{"model": "image classifier", "dataset": "retinal OCT scans (Kermany 2017)", "train_examples": 98430, "image_size": 48, "crop_scale_min": 1, "horizontal_flip": true, "translate": 0.12, "color_jitter": 0.1, "cutout": 0.25, "targets": ["finding"], "num_classes": 4, "arch": "swin", "norm": "layernorm", "norm_position": "pre", "activation": "silu", "head_dim": 64, "fused_qkv": false, "bias": "all", "qk_norm": false, "layer_scale_init": 1.0, "parallel_block": false, "moe": "top_k", "num_experts": 4, "moe_every": 1, "expert_mlp_ratio": 0.5, "experts_per_token": 2, "shared_expert": false, "patch_size": [2, 2], "depths": [4, 4, 4, 4], "widths": [64, 128, 256, 512], "mixing": "mixup", "loss": "cross_entropy", "residual_init": "none", "optimizer": "soap", "beta2": 0.95, "lr": 0.002, "beta1": 0.9, "shampoo_beta": 0.95, "eps": 1e-08, "precondition_frequency": 32, "max_precond_dim": 1536, "one_sided": true, "adamw_lr_other_params": 0.0019, "steps": 8000, "batch_size": 384, "epochs": 31.2, "lr_schedule": "linear", "final_lr_fraction": 0, "warmup_steps": 400, "weight_decay": 0.4, "adamw_weight_decay_other_params": 0}
Rows from block 6, named by matrix and row number. Rows with one number belong to one attention dimension. Each number is 200 + 30 x the weight over its row's rms, rounded and kept within 0 to 999. All counts start at 0. After the name is the row's rms in percent of the matrix's.
# v: window attention value (model.blocks.6.attn.v.weight, 128x128), inputs 0-63
# proj: window attention output (model.blocks.6.attn.proj.weight, 128x128, transposed), outputs 0-63
v.17,098,189,176,207,182,194,271,211,193,197,228,143,90,201,202,195,147,196,223,267,193,190,163,178,209,168,178,158,233,213,170,182,215,220,172,233,236,165,206,220,191,254,219,216,190,217,212,207,194,162,230,172,220,220,219,211,234,192,171,214,196,155,159,207,189
proj.17,116,215,200,180,236,168,147,196,194,197,141,202,242,218,211,244,193,255,198,167,189,197,242,217,223,217,174,194,210,200,239,138,170,190,234,168,191,217,204,180,205,181,228,226,250,235,167,205,193,228,146,271,202,204,215,207,152,188,205,184,222,183,211,144,205
v.18,105,224,189,198,251,271,187,189,163,191,193,201,202,270,190,186,243,202,227,200,178,237,217,128,187,173,220,194,180,181,216,173,239,247,151,169,153,223,236,270,166,204,237,257,185,198,237,212,222,195,191,214,257,230,183,210,166,171,227,157,165,206,216,196,189
proj.18,099,251,210,210,183,150,199,209,208,190,190,190,194,192,180,181,146,173,192,215,204,152,184,187,220,225,200,195,198,189,190,194,195,150,241,226,221,214,169,125,218,168,189,192,177,231,128,177,204,268,193,201,173,179,219,215,214,247,195,247,211,163,218,245,226
v.19,103,214,165,175,149,235,177,261,202,186,219,130,216,194,212,175,212,184,199,196,174,177,224,201,193,194,248,220,158,225,187,216,152,294,170,159,188,208,199,207,213,209,203,240,199,176,204,228,190,185,164,214,197,240,216,170,193,171,209,223,220,174,196,188,206
proj.19,109,224,210,220,231,204,252,155,161,239,198,244,197,197,184,201,191,218,200,200,168,231,229,178,225,226,163,197,191,227,174,188,240,160,244,205,184,219,203,166,200,127,189,242,191,266,174,234,200,200,220,225,205,191,226,224,180,232,134,212,204,251,163,225,229
v.20,073,183,208,201,188,115,165,255,196,192,167,163,183,217,160,217,240,203,245,208,202,209,175,265,222,201,253,160,185,182,216,169,215,121,209,188,226,180,181,208,249,164,178,187,208,220,218,228,197,217,157,210,179,182,206,133,202,231,152,218,250,216,235,248,231
proj.20,089,235,219,186,180,248,205,176,212,236,255,277,247,210,230,180,169,208,191,217,182,266,176,193,146,173,207,203,170,245,192,259,152,254,174,180,190,186,191,227,200,228,189,192,233,181,239,214,196,135,212,216,157,217,189,227,183,201,204,186,161,238,126,210,174
v.21,084,196,265,209,223,158,233,211,212,195,223,236,212,200,191,209,211,206,231,213,180,154,236,230,200,238,164,181,192,209,172,197,187,200,250,218,218,204,157,173,206,161,144,220,210,183,226,237,199,208,144,227,221,168,148,180,248,212,238,203,222,224,161,194,163
proj.21,093,217,208,207,236,142,166,210,203,216,206,192,212,152,198,167,205,248,182,224,219,216,181,199,210,137,167,202,186,212,233,181,204,228,185,191,174,183,234,258,209,256,205,149,244,187,222,190,177,201,219,178,218,248,224,227,216,157,186,184,167,177,224,145,160
v.22,107,190,212,146,162,232,187,244,259,213,206,151,190,250,217,201,144,191,224,209,179,223,211,187,148,227,241,205,185,250,174,159,169,220,264,202,221,214,152,180,193,203,250,194,214,207,170,222,227,175,179,250,214,251,159,210,253,149,216,201,175,172,182,170,146
proj.22,107,199,215,231,217,140,165,185,149,178,175,213,254,168,155,185,199,227,207,210,189,181,246,195,234,161,135,198,159,196,213,193,235,187,183,207,206,162,206,183,262,220,133,169,223,232,197,200,194,210,179,221,158,212,251,243,183,178,158,233,181,204,244,189,229
v.23,084,257,248,110,202,249,210,206,242,213,189,209,167,209,199,196,200,201,206,209,159,202,219,233,157,208,200,238,176,261,227,206,169,256,254,190,168,190,207,226,144,141,234,189,225,197,186,242,209,190,195,220,268,247,215,197,212,163,230,227,208,208,242,200,136
proj.23,098,190,169,259,196,156,182,219,161,179,209,188,194,182,166,248,202,248,175,212,184,213,236,191,253,176,136,175,179,150,201,201,229,163,175,242,206,185,199,160,252,222,110,177,191,228,225,168,189,208,213,252,181,221,200,246,164,167,205,211,182,188,277,178,237
v.24,105,215,134,214,194,184,173,192,219,149,175,239,206,257,196,170,249,200,231,189,163,185,226,186,223,184,251,245,237,169,231,172,215,242,145,225,250,202,215,230,161,238,174,222,190,204,204,247,181,201,242,160,224,175,191,205,214,174,184,210,212,224,208,154,212
proj.24,104,228,242,184,224,216,226,165,194,252,213,218,192,148,194,194,170,189,155,193,221,188,131,206,172,195,209,214,205,231,212,210,197,180,304,157,161,227,208,191,184,163,259,226,216,206,165,176,177,225,193,196,216,220,199,199,191,195,196,207,212,195,175,223,192
v.25,115,239,173,222,166,173,194,239,203,135,233,162,282,210,193,192,162,189,217,189,189,182,154,204,159,128,165,191,164,210,220,250,157,239,185,210,246,218,207,183,240,230,248,169,210,211,167,225,215,207,192,219,126,194,223,195,221,177,180,231,174,190,189,210,229
proj.25,112,129,188,206,219,270,207,185,181,234,174,203,188,212,164,200,226,239,183,158,206,187,221,212,211,239,176,184,225,188,173,135,201,178,159,196,156,201,174,174,212,201,179,242,210,201,223,197,206,142,185,195,216,211,195,210,184,184,185,220,239,212,255,204,200
v.26,103,189,198,189,188,168,202,232,226,163,234,123,199,205,207,195,197,193,212,226,173,161,157,211,174,179,206,233,224,256,173,253,148,224,146,219,211,208,225,191,238,222,252,189,213,188,155,198,212,210,179,211,180,149,201,184,247,159,204,202,157,132,224,193,196
proj.26,104,173,184,192,203,252,241,184,163,245,188,220,220,153,192,218,247,244,213,154,202,210,219,235,210,213,150,177,182,191,201,157,193,174,180,174,149,213,226,220,212,157,211,280,255,220,215,243,193,136,161,218,241,227,214,223,192,183,159,198,237,247,172,210,192
v.27,112,150,228,191,152,177,243,172,209,258,172,182,169,163,215,226,270,204,136,227,236,198,192,194,227,188,159,252,210,197,152,187,183,197,205,223,203,173,203,173,156,188,178,198,196,184,170,196,243,186,244,192,260,175,217,196,208,202,182,237,153,134,190,231,185
proj.27,100,191,179,215,226,209,204,229,168,205,204,175,211,175,196,249,236,210,283,142,197,231,240,250,205,213,191,184,149,181,227,242,199,179,145,171,220,152,222,231,238,219,213,223,206,211,197,210,151,192,123,223,198,235,183,206,199,215,215,140,180,217,164,180,217
v.28,139,237,167,233,204,162,230,186,222,171,212,203,236,135,214,179,157,201,233,192,196,191,173,217,142,201,182,185,218,212,230,265,201,255,253,187,245,206,212,203,243,226,201,185,191,194,203,189,188,219,135,201,172,229,208,232,168,236,179,229,192,201,214,224,191
proj.28,115,160,199,193,178,242,188,227,201,196,167,174,158,238,185,195,223,202,179,237,210,181,225,162,248,208,205,214,242,176,157,147,207,182,155,248,217,214,193,164,180,199,194,198,179,202,235,200,245,186,259,198,236,134,193,169,232,196,218,173,254,184,264,183,211
v.29,121,173,193,186,187,157,193,212,223,187,218,189,191,237,191,211,210,221,116,189,205,238,167,232,203,188,177,244,135,215,198,195,161,216,184,153,194,150,237,133,213,168,227,170,171,193,221,179,216,224,216,194,228,177,212,186,215,182,209,224,224,208,157,112,210
proj.29,117,264,172,217,199,235,230,207,192,172,212,177,173,179,200,251,179,213,250,201,183,225,216,188,146,204,236,215,209,239,181,265,222,232,202,183,209,193,225,216,225,191,195,265,223,193,206,232,153,178,189,176,177,241,152,210,173,237,214,168,183,225,170,254,197
v.30,078,238,206,169,254,224,170,229,203,198,254,172,221,179,192,214,187,208,201,208,196,207,198,227,232,187,216,216,143,232,173,178,222,236,191,187,130,214,211,198,242,155,230,194,216,208,178,151,202,172,202,204,193,218,217,128,165,191,184,177,225,120,134,205,221
proj.30,093,155,190,162,147,224,193,185,193,190,169,179,155,259,220,238,228,163,220,185,181,198,211,188,229,208,206,146,171,159,184,170,188,204,150,186,243,169,195,146,222,243,179,210,138,228,210,212,206,228,234,175,211,180,227,183,198,215,202,162,177,242,227,207,201
v.31,106,197,192,207,223,188,188,218,176,198,193,222,218,230,176,194,209,200,237,186,205,181,189,156,184,302,193,193,206,249,206,174,176,154,182,232,182,206,174,178,158,158,166,193,196,208,150,183,180,188,220,172,197,140,206,200,214,217,187,156,219,259,201,211,192
proj.31,113,218,232,177,191,218,215,189,215,218,239,231,213,151,250,192,188,186,161,217,212,222,156,215,149,142,225,203,198,197,239,269,205,235,235,209,174,194,215,287,188,236,211,195,226,170,224,216,196,184,215,191,206,235,225,214,230,165,197,219,181,213,120,210,176
v.32,101,235,204,154,218,239,228,203,228,193,198,172,208,195,185,229,230,211,211,226,217,178,302,220,274,210,143,221,222,159,155,157,156,121,197,195,177,174,153,216,149,164,216,238,172,195,212,253,194,147,184,215,255,174,210,202,239,158,210,198,228,266,245,167,207
proj.32,100,187,214,209,187,163,184,135,157,200,207,211,180,187,179,216,178,175,223,150,172,209,202,197,140,224,204,179,174,234,257,223,247,217,251,169,221,196,273,156,209,247,217,182,166,183,213,174,150,262,206,209,134,217,237,204,154,238,222,204,126,134,170,181,204
v.33,117,259,193,186,246,125,178,183,227,221,195,224,231,220,214,197,179,157,219,189,205,224,164,248,205,217,186,156,152,215,213,205,192,224,255,202,196,192,184,173,157,224,190,170,201,167,187,170,179,205,203,190,191,190,234,194,185,284,195,245,200,153,152,218,144
proj.33,100,145,166,196,160,244,200,228,256,183,190,181,199,215,203,205,257,260,193,203,192,200,220,190,205,168,196,220,228,180,165,190,189,199,148,251,187,198,137,255,217,197,144,165,272,221,212,206,256,162,177,225,194,214,196,239,212,132,195,246,198,234,222,207,219
v.34,092,212,184,199,216,188,151,188,234,150,234,171,173,207,207,192,170,210,188,253,145,198,179,183,148,182,172,214,174,248,162,227,204,259,184,247,197,190,233,245,197,174,202,203,203,176,192,162,230,198,217,182,254,237,199,152,201,204,183,224,148,180,173,211,224
proj.34,104,238,180,211,172,214,208,212,168,180,193,157,156,234,184,257,183,185,216,180,210,162,237,204,245,242,195,163,177,165,215,172,206,163,221,175,235,181,198,136,251,228,193,248,172,226,153,205,173,221,177,203,185,194,213,231,174,225,243,198,239,193,263,214,194
v.35,120,220,221,176,177,197,203,213,137,230,210,197,149,207,202,184,170,201,181,217,195,235,187,209,191,229,196,166,201,151,168,154,185,184,140,217,205,235,183,167,181,110,187,137,205,211,199,188,257,155,206,156,198,175,205,175,272,205,223,208,242,131,193,186,240
proj.35,109,188,191,202,197,144,158,179,205,178,210,204,269,230,216,228,211,219,227,161,172,162,208,205,167,183,231,187,160,238,245,223,204,256,265,161,198,172,188,253,225,272,171,196,209,212,205,197,162,209,184,211,176,248,240,190,166,155,218,197,147,251,196,169,180
v.36,074,127,222,181,216,247,216,215,150,216,215,206,190,199,174,191,197,221,213,173,199,191,218,211,239,216,210,174,225,220,201,172,203,219,135,142,205,191,185,239,238,181,198,204,227,188,217,263,152,207,169,227,222,226,178,210,188,138,186,178,218,230,203,160,217
proj.36,092,309,178,177,209,118,186,201,201,184,235,168,196,214,244,184,164,125,189,253,177,205,179,186,179,190,228,191,156,196,180,266,197,220,251,170,172,236,228,164,204,219,196,207,174,213,193,149,170,192,224,166,175,195,197,159,177,267,193,206,179,192,185,197,141
v.37,093,216,158,190,223,216,171,264,257,193,179,212,117,202,195,223,185,183,258,196,163,244,152,188,173,158,228,209,162,270,188,234,209,183,206,250,191,207,211,169,170,182,280,228,200,199,212,161,236,154,174,225,238,213,176,163,192,191,187,195,221,206,291,174,235
proj.37,096,194,193,184,227,172,168,198,181,183,174,153,243,232,200,241,190,195,184,216,194,150,239,220,247,204,149,139,187,123,226,129,222,222,211,224,171,237,176,136,281,213,138,190,184,232,185,215,184,232,236,199,196,208,251,238,154,198,213,208,204,180,245,190,198
v.38,100,159,215,201,232,137,217,270,207,217,229,184,160,221,214,224,185,187,202,205,210,180,177,252,207,179,254,181,237,220,157,181,177,165,178,234,215,184,216,215,198,250,219,226,232,219,172,199,232,191,206,141,207,218,174,218,199,152,201,190,199,151,156,233,235
proj.38,108,199,194,144,211,188,180,180,216,170,170,153,241,196,235,207,205,192,210,214,209,210,232,188,183,177,197,175,164,203,235,159,183,247,193,145,171,198,218,217,196,232,223,170,248,191,202,197,170,209,182,226,235,208,239,198,209,177,206,187,211,229,226,132,118
v.39,095,184,223,223,191,207,188,192,206,196,205,276,233,230,173,179,203,193,191,196,182,199,155,175,190,165,194,187,226,162,195,167,257,200,166,185,199,183,245,258,184,173,197,214,176,219,199,201,210,221,246,250,182,215,196,252,197,229,217,175,177,235,193,125,255
proj.39,096,218,203,223,208,163,213,194,226,199,235,156,186,182,216,165,143,186,246,205,255,185,194,214,171,250,208,235,223,230,207,202,187,203,253,170,160,205,195,212,192,192,253,209,219,172,151,172,219,228,150,150,221,186,178,216,233,224,219,194,248,175,186,248,166
v.40,124,144,213,163,243,170,194,168,174,222,198,237,161,234,209,211,181,197,227,165,207,221,208,241,225,287,157,190,173,223,258,191,185,148,233,231,197,215,171,154,178,182,206,188,186,205,233,183,184,218,205,167,197,176,189,230,235,195,199,215,246,214,217,226,132
proj.40,108,206,182,200,153,205,185,237,223,164,182,212,237,151,192,193,197,244,140,217,159,198,186,193,155,133,222,214,205,223,181,221,178,233,160,245,185,194,201,253,179,203,146,176,261,188,239,199,188,150,224,227,190,219,200,192,199,164,161,241,144,201,202,176,201
v.41,123,135,180,191,212,167,158,172,156,211,235,214,195,271,227,171,182,207,276,134,183,208,160,213,90,257,230,166,202,272,220,231,222,172,188,191,237,226,173,162,240,213,191,215,188,175,209,194,206,245,237,193,193,178,187,234,215,208,201,185,138,203,186,167,175
proj.41,109,225,213,173,194,207,218,227,235,192,162,187,212,163,204,196,212,198,135,268,223,181,177,181,249,137,180,239,255,172,190,195,197,214,206,241,146,226,190,253,187,207,206,165,223,196,212,207,230,151,242,186,258,190,209,197,268,161,171,206,274,221,235,218,182
v.42,097,257,188,170,233,185,166,239,221,177,261,146,167,177,205,178,249,191,214,220,206,216,198,184,157,195,196,185,266,253,243,196,161,176,141,249,204,232,175,229,211,214,102,202,228,205,165,222,204,196,259,168,191,189,165,185,164,194,223,168,201,152,217,162,215
proj.42,108,201,201,179,162,224,234,159,146,240,217,218,205,188,227,236,182,133,167,164,185,208,226,217,205,233,233,157,165,183,214,225,178,195,239,158,182,211,240,175,201,210,267,264,207,252,194,224,174,219,184,228,233,196,250,208,212,200,171,193,212,209,174,207,172
v.43,094,259,175,237,200,224,200,214,197,219,221,157,161,259,204,171,141,212,201,205,200,240,222,243,143,244,192,216,193,177,200,193,151,201,237,233,215,208,166,198,197,215,236,214,180,215,187,178,228,177,146,216,168,211,232,212,257,183,241,239,215,176,195,193,221
proj.43,105,151,251,190,218,184,165,166,185,215,131,238,204,170,180,196,205,208,173,182,228,149,173,154,212,151,206,221,210,232,231,188,278,217,259,215,207,182,219,223,183,227,186,161,186,208,225,227,175,222,282,206,221,182,211,179,203,149,189,172,191,231,227,201,233
v.44,097,226,165,193,214,179,213,228,196,153,209,154,206,193,188,187,277,199,231,248,243,144,220,232,262,172,213,153,210,172,197,186,198,211,159,211,175,201,185,229,208,255,212,202,199,247,179,194,147,203,155,208,193,193,221,164,182,151,148,198,257,211,202,206,226
proj.44,111,202,210,207,220,242,223,161,190,241,205,267,190,215,209,208,167,201,175,158,191,246,188,190,143,234,210,216,224,242,195,206,172,183,233,173,201,230,209,162,175,138,255,238,221,186,175,227,196,220,189,222,179,212,202,196,154,228,189,215,164,194,137,195,214
v.45,101,207,214,212,167,199,248,194,144,231,165,254,223,236,192,207,160,205,181,162,227,203,230,192,223,213,174,196,242,130,120,154,221,139,254,155,204,178,182,211,213,230,161,238,193,218,195,198,205,194,235,195,181,193,230,247,242,262,174,198,206,234,258,215,218
proj.45,111,161,228,194,218,198,163,205,253,190,210,192,207,208,204,140,221,154,217,216,227,209,178,171,151,183,229,254,212,214,224,252,222,211,207,218,239,206,210,225,161,222,206,126,168,111,212,169,201,190,213,165,176,159,197,149,214,190,265,183,203,175,163,174,212
v.46,122,165,220,171,218,199,192,146,164,261,183,222,171,211,202,192,162,204,189,143,206,253,197,222,175,238,169,173,235,228,209,179,177,147,203,239,155,214,148,186,189,186,163,203,195,179,262,210,212,185,191,202,229,204,173,201,248,223,215,226,212,112,257,219,194
proj.46,115,212,201,182,149,153,167,223,231,161,218,187,243,155,231,177,219,177,200,212,187,191,201,201,173,114,234,214,144,229,204,251,200,249,222,194,230,172,222,279,190,235,176,177,246,202,208,192,182,197,212,192,177,191,233,185,208,158,200,209,173,248,196,155,164
v.47,108,161,201,146,146,208,224,222,204,204,152,169,147,230,199,206,144,203,224,197,200,190,167,188,156,261,181,156,156,231,183,149,211,149,188,197,204,219,201,215,176,161,220,170,216,205,236,179,213,205,207,220,204,228,201,212,236,213,212,201,232,166,159,179,216
proj.47,106,248,212,227,200,137,133,201,218,167,230,200,250,197,238,193,184,202,220,247,195,194,225,200,190,153,214,196,165,199,230,244,218,240,214,211,216,156,187,240,231,264,135,146,226,197,196,164,198,186,174,178,127,205,229,241,182,181,211,214,166,203,204,173,172
v.48,111,262,206,203,227,196,214,170,208,193,183,203,254,191,221,183,244,191,214,178,190,170,210,162,256,191,164,233,165,196,165,205,191,209,263,195,196,217,203,200,117,248,215,261,196,206,184,221,175,193,227,234,212,192,236,246,164,234,199,205,180,205,213,194,156
proj.48,108,136,222,229,205,231,225,185,213,256,209,244,185,172,150,169,230,225,190,161,221,224,188,212,198,219,152,226,237,199,201,189,210,133,186,235,196,202,165,228,181,122,197,172,204,183,176,198,245,205,158,205,203,208,183,206,228,167,166,238,193,172,147,216,251
v.49,099,192,189,213,203,146,182,168,190,206,229,228,215,201,197,187,215,193,138,148,207,203,194,205,201,229,225,227,224,169,176,190,179,190,214,242,145,200,224,224,206,177,125,169,193,194,150,186,204,250,261,214,143,170,217,235,166,243,236,179,212,178,230,186,250
proj.49,113,207,206,197,167,237,223,208,238,197,237,180,166,202,242,178,223,126,220,194,233,208,171,182,158,195,250,239,200,222,197,275,195,227,229,186,242,174,198,280,170,205,229,211,204,173,185,228,205,196,184,144,214,178,177,159,245,186,213,173,213,246,129,240,175
v.50,101,196,232,199,158,269,170,161,170,241,161,194,227,200,181,172,235,198,215,210,265,229,248,180,222,184,207,185,256,186,142,170,251,215,210,236,191,216,155,214,181,239,167,189,212,225,174,219,163,214,234,162,198,215,226,235,254,188,179,198,187,184,217,188,225
proj.50,107,180,183,188,210,181,229,191,214,213,226,251,235,179,192,159,222,182,193,169,194,223,152,235,200,200,185,194,156,187,208,205,154,172,204,137,192,201,176,226,179,174,231,207,198,210,164,191,195,191,157,219,209,196,205,178,218,198,191,199,174,207,181,192,190
v.51,086,200,191,238,199,170,191,219,195,163,182,186,236,229,179,242,227,178,170,154,180,181,153,226,220,124,182,195,242,184,167,190,148,189,164,196,200,208,217,196,270,196,217,218,189,242,220,194,187,178,217,168,190,181,198,176,173,131,187,170,181,237,227,217,278
proj.51,087,169,197,194,183,220,190,158,177,195,221,188,192,224,180,183,172,151,223,183,232,200,223,183,149,256,241,178,176,208,227,209,208,225,158,171,202,206,211,128,208,272,227,189,147,156,220,175,190,209,207,158,155,193,219,196,184,238,220,203,193,168,216,182,170
v.52,121,194,179,187,192,208,224,258,206,215,216,148,158,178,175,207,219,213,175,205,214,188,215,208,219,181,280,199,242,171,192,143,226,213,144,170,205,199,222,223,153,195,244,251,201,234,282,251,210,172,165,205,217,296,207,190,203,147,179,176,244,202,158,213,204
proj.52,109,238,219,214,231,137,149,154,170,181,196,194,228,262,222,201,161,179,213,232,185,189,235,182,220,235,189,171,150,215,202,194,200,209,243,168,220,219,200,130,233,208,198,189,188,235,139,177,202,263,191,204,168,179,213,194,157,266,207,191,148,182,207,148,193
v.53,101,222,200,172,192,189,223,145,198,194,163,198,253,250,174,176,251,207,183,152,194,189,213,189,198,236,209,185,171,179,225,249,237,200,210,163,160,179,210,205,201,251,186,179,202,204,179,202,145,259,265,174,176,209,247,215,177,196,123,206,220,170,260,200,151
proj.53,093,210,168,221,207,270,249,227,256,222,253,206,168,168,236,188,217,203,189,222,207,269,159,196,178,174,208,253,243,204,144,241,154,185,190,200,175,225,159,238,164,113,211,218,231,181,180,221,222,147,169,195,217,210,142,196,215,183,200,217,221,227,160,250,213
v.54,132,195,246,185,214,94,216,190,179,198,241,231,216,198,211,179,176,187,194,176,184,232,155,175,176,175,194,187,228,182,221,183,164,211,185,227,214,183,214,184,129,172,158,165,224,184,158,185,280,201,182,141,211,186,152,225,213,199,271,237,174,178,145,157,198
proj.54,114,178,183,217,211,179,182,200,174,200,182,152,189,159,185,227,206,192,204,178,249,146,214,233,188,214,227,202,190,184,232,216,255,208,211,173,170,157,210,225,247,286,215,225,218,214,201,210,145,216,168,182,245,238,237,211,239,167,173,165,212,186,227,185,174
v.55,089,212,221,232,238,183,217,165,189,182,205,192,183,153,224,202,253,200,202,229,192,173,194,222,187,209,218,204,220,166,210,249,134,243,156,198,182,214,200,173,252,209,182,233,207,238,192,148,166,237,146,166,159,164,152,218,189,141,204,202,204,230,204,280,244
proj.55,094,136,207,182,174,210,202,201,173,206,185,219,219,260,157,191,201,210,199,137,203,164,222,172,207,272,224,184,212,196,221,151,188,213,160,221,218,190,210,154,177,258,247,178,164,182,225,217,240,201,214,227,206,172,241,161,219,208,183,215,194,198,212,140,183
v.56,080,159,189,181,237,186,179,165,170,195,179,253,245,183,188,213,221,182,220,168,200,235,251,142,235,231,179,241,196,194,197,192,252,177,179,203,236,237,236,199,206,149,158,210,212,170,145,188,191,248,261,187,200,196,200,229,176,228,241,152,147,159,179,224,221
proj.56,102,194,205,178,164,216,247,190,215,220,242,186,170,173,227,211,219,172,221,185,234,188,151,254,206,212,223,187,179,158,209,235,170,175,153,202,178,189,176,249,211,254,211,177,171,207,197,191,224,197,189,183,224,180,238,215,269,194,173,203,199,202,169,211,180
v.57,076,179,170,216,172,111,162,241,239,105,188,177,234,198,202,208,191,197,207,200,216,176,174,140,166,192,213,191,231,221,215,182,225,208,205,226,216,199,171,218,176,192,206,219,188,251,143,223,201,206,175,218,110,204,222,199,157,157,142,187,199,219,179,202,143
proj.57,084,158,272,231,230,229,172,166,147,289,160,260,227,183,184,156,169,195,144,202,240,202,222,215,231,183,177,207,197,187,222,196,198,191,167,216,154,177,186,210,202,222,183,177,222,230,243,221,219,181,228,224,265,181,194,178,209,213,135,214,204,178,214,228,244
v.58,103,168,248,165,199,159,176,174,205,156,180,224,225,166,161,224,235,198,185,194,198,190,176,171,266,152,211,290,224,194,211,169,215,252,129,187,221,166,210,218,158,204,211,173,212,224,181,199,208,223,252,158,191,175,192,166,207,155,194,219,222,262,193,121,224
proj.58,112,231,168,209,212,245,263,204,190,227,261,190,164,161,185,213,202,183,216,190,227,251,193,257,153,250,216,170,164,199,207,256,187,164,219,126,176,210,231,178,228,177,226,296,186,208,178,180,153,176,153,171,209,252,155,195,202,263,213,186,190,173,166,242,180
v.59,104,154,213,197,186,220,221,178,170,201,216,256,246,227,204,187,193,190,207,144,201,216,166,233,137,171,248,231,204,228,168,213,222,228,231,169,160,189,199,222,264,203,192,175,185,184,157,148,223,245,202,183,135,231,235,203,188,245,253,212,136,191,187,201,186
proj.59,107,194,198,192,212,226,233,253,229,232,180,161,151,174,213,189,231,196,196,239,242,210,186,196,264,181,172,207,229,154,192,193,209,174,151,200,192,204,195,216,170,184,198,215,177,190,214,221,206,184,233,180,292,151,164,189,260,209,194,141,280,229,233,228,209
v.60,105,174,194,162,149,219,162,186,186,222,207,136,171,187,192,214,230,213,205,242,204,166,222,177,251,173,203,230,205,244,226,193,168,233,176,191,254,208,229,207,177,242,205,142,213,193,170,218,171,208,216,177,189,180,196,204,187,139,161,192,171,211,215,162,156
proj.60,107,216,177,206,243,213,244,203,179,229,197,240,248,159,202,224,196,245,171,190,158,248,198,246,204,199,159,166,193,179,193,201,177,143,217,194,158,218,189,187,214,128,185,262,237,242,185,208,181,162,174,262,223,243,186,206,163,205,170,232,207,208,191,217,221
v.61,122,221,237,238,142,144,235,234,196,207,165,237,243,201,185,224,195,185,158,173,226,148,153,197,221,170,182,203,212,152,127,169,209,159,216,192,270,221,201,147,220,170,174,198,207,222,192,203,202,242,224,215,186,172,244,244,193,212,157,195,210,230,201,215,219
proj.61,118,157,222,214,233,212,179,177,218,208,234,190,210,228,219,182,220,214,247,210,222,227,189,206,165,233,202,203,217,209,221,219,202,244,168,176,158,196,183,237,197,271,214,132,200,129,221,166,213,167,165,149,184,217,181,192,222,190,228,192,181,182,187,161,169
v.62,083,190,193,220,169,213,194,223,161,208,183,147,185,201,214,231,214,188,194,242,238,193,211,188,225,244,270,190,188,231,209,186,204,197,217,186,237,230,183,163,209,203,185,208,217,215,192,207,195,173,224,190,218,184,207,189,195,185,180,180,171,181,207,239,201
proj.62,099,185,237,187,233,199,169,169,213,206,236,235,281,223,221,175,202,235,227,200,169,217,182,190,180,182,186,163,160,182,198,227,192,209,160,214,212,177,180,243,222,239,175,114,197,193,217,198,213,203,164,214,140,253,210,213,185,162,196,228,145,216,161,167,202
v.63,121,221,191,196,165,201,181,170,195,227,229,188,209,307,190,196,183,188,162,130,216,238,183,258,208,205,173,180,196,143,147,221,155,165,217,243,148,185,213,244,195,223,181,199,196,171,217,248,172,216,193,217,180,167,191,211,222,237,170,197,186,202,239,162,194
proj.63,110,195,207,200,184,223,227,198,265,186,217,198,202,159,193,145,228,203,262,222,201,204,164,178,135,149,226,269,197,268,174,226,235,228,245,170,218,176,177,271,177,166,217,203,256,175,182,193,196,200,188,167,172,228,173,188,208,190,234,214,208,230,138,241,169
v.64,091,195,199,219,239,191,164,209,226,173,172,232,216,259,225,213,191,187,236,197,142,179,238,212,192,227,253,206,218,185,215,191,238,198,215,210,194,156,228,247,235,201,245,201,186,202,259,177,147,179,211,253,218,190,199,156,160,199,206,215,146,249,183,271,224
proj.64,093,207,181,161,171,178,159,209,209,202,171,193,188,184,197,155,221,187,207,200,204,196,183,175,199,242,184,235,192,189,216,169,185,163,160,256,193,236,202,221,165,251,223,206,130,171,231,186,229,246,213,161,154,193,145,239,216,188,185,235,243,174,171,179,212
v.65,093,133,220,241,266,221,189,255,187,197,215,208,196,236,211,191,182,218,215,216,221,155,201,247,157,164,231,164,196,142,229,149,224,213,180,132,195,212,208,187,276,243,254,231,197,183,230,215,199,183,144,190,231,222,158,216,227,206,188,189,179,192,131,178,201
proj.65,099,248,168,222,182,130,173,160,257,228,167,151,219,172,217,244,255,193,158,174,167,208,188,193,241,197,279,220,234,218,226,175,167,206,213,207,199,239,185,231,170,174,225,190,223,196,233,205,206,212,137,205,157,225,146,195,181,200,190,205,205,169,235,190,147
v.66,083,154,215,147,197,187,161,154,164,239,251,203,182,192,189,188,264,214,187,181,246,270,170,201,247,250,228,166,232,227,232,238,244,164,227,211,152,198,185,189,187,213,164,195,210,243,216,220,195,209,219,177,176,174,197,183,182,187,194,206,237,164,218,198,159
proj.66,088,197,193,228,181,264,187,261,171,177,152,221,213,214,193,229,153,221,226,215,223,132,239,237,162,167,206,206,191,194,181,246,213,195,182,199,208,167,197,191,234,149,206,225,250,222,186,185,205,200,198,206,234,165,229,209,171,241,186,245,155,235,221,205,192
v.67,092,278,197,192,186,237,228,164,192,167,207,181,195,238,212,199,161,200,188,200,211,167,223,213,222,208,181,158,228,211,209,208,177,172,274,207,222,201,182,191,158,267,141,220,201,236,180,254,181,220,139,175,219,201,211,199,200,161,171,194,252,248,203,182,192
proj.67,088,114,240,211,169,166,221,175,176,244,173,229,215,200,168,170,182,200,208,170,178,245,201,186,193,154,218,200,172,176,208,201,209,200,193,174,160,216,215,249,162,206,225,190,170,181,217,215,163,167,252,171,206,191,191,215,248,178,170,202,183,163,201,219,205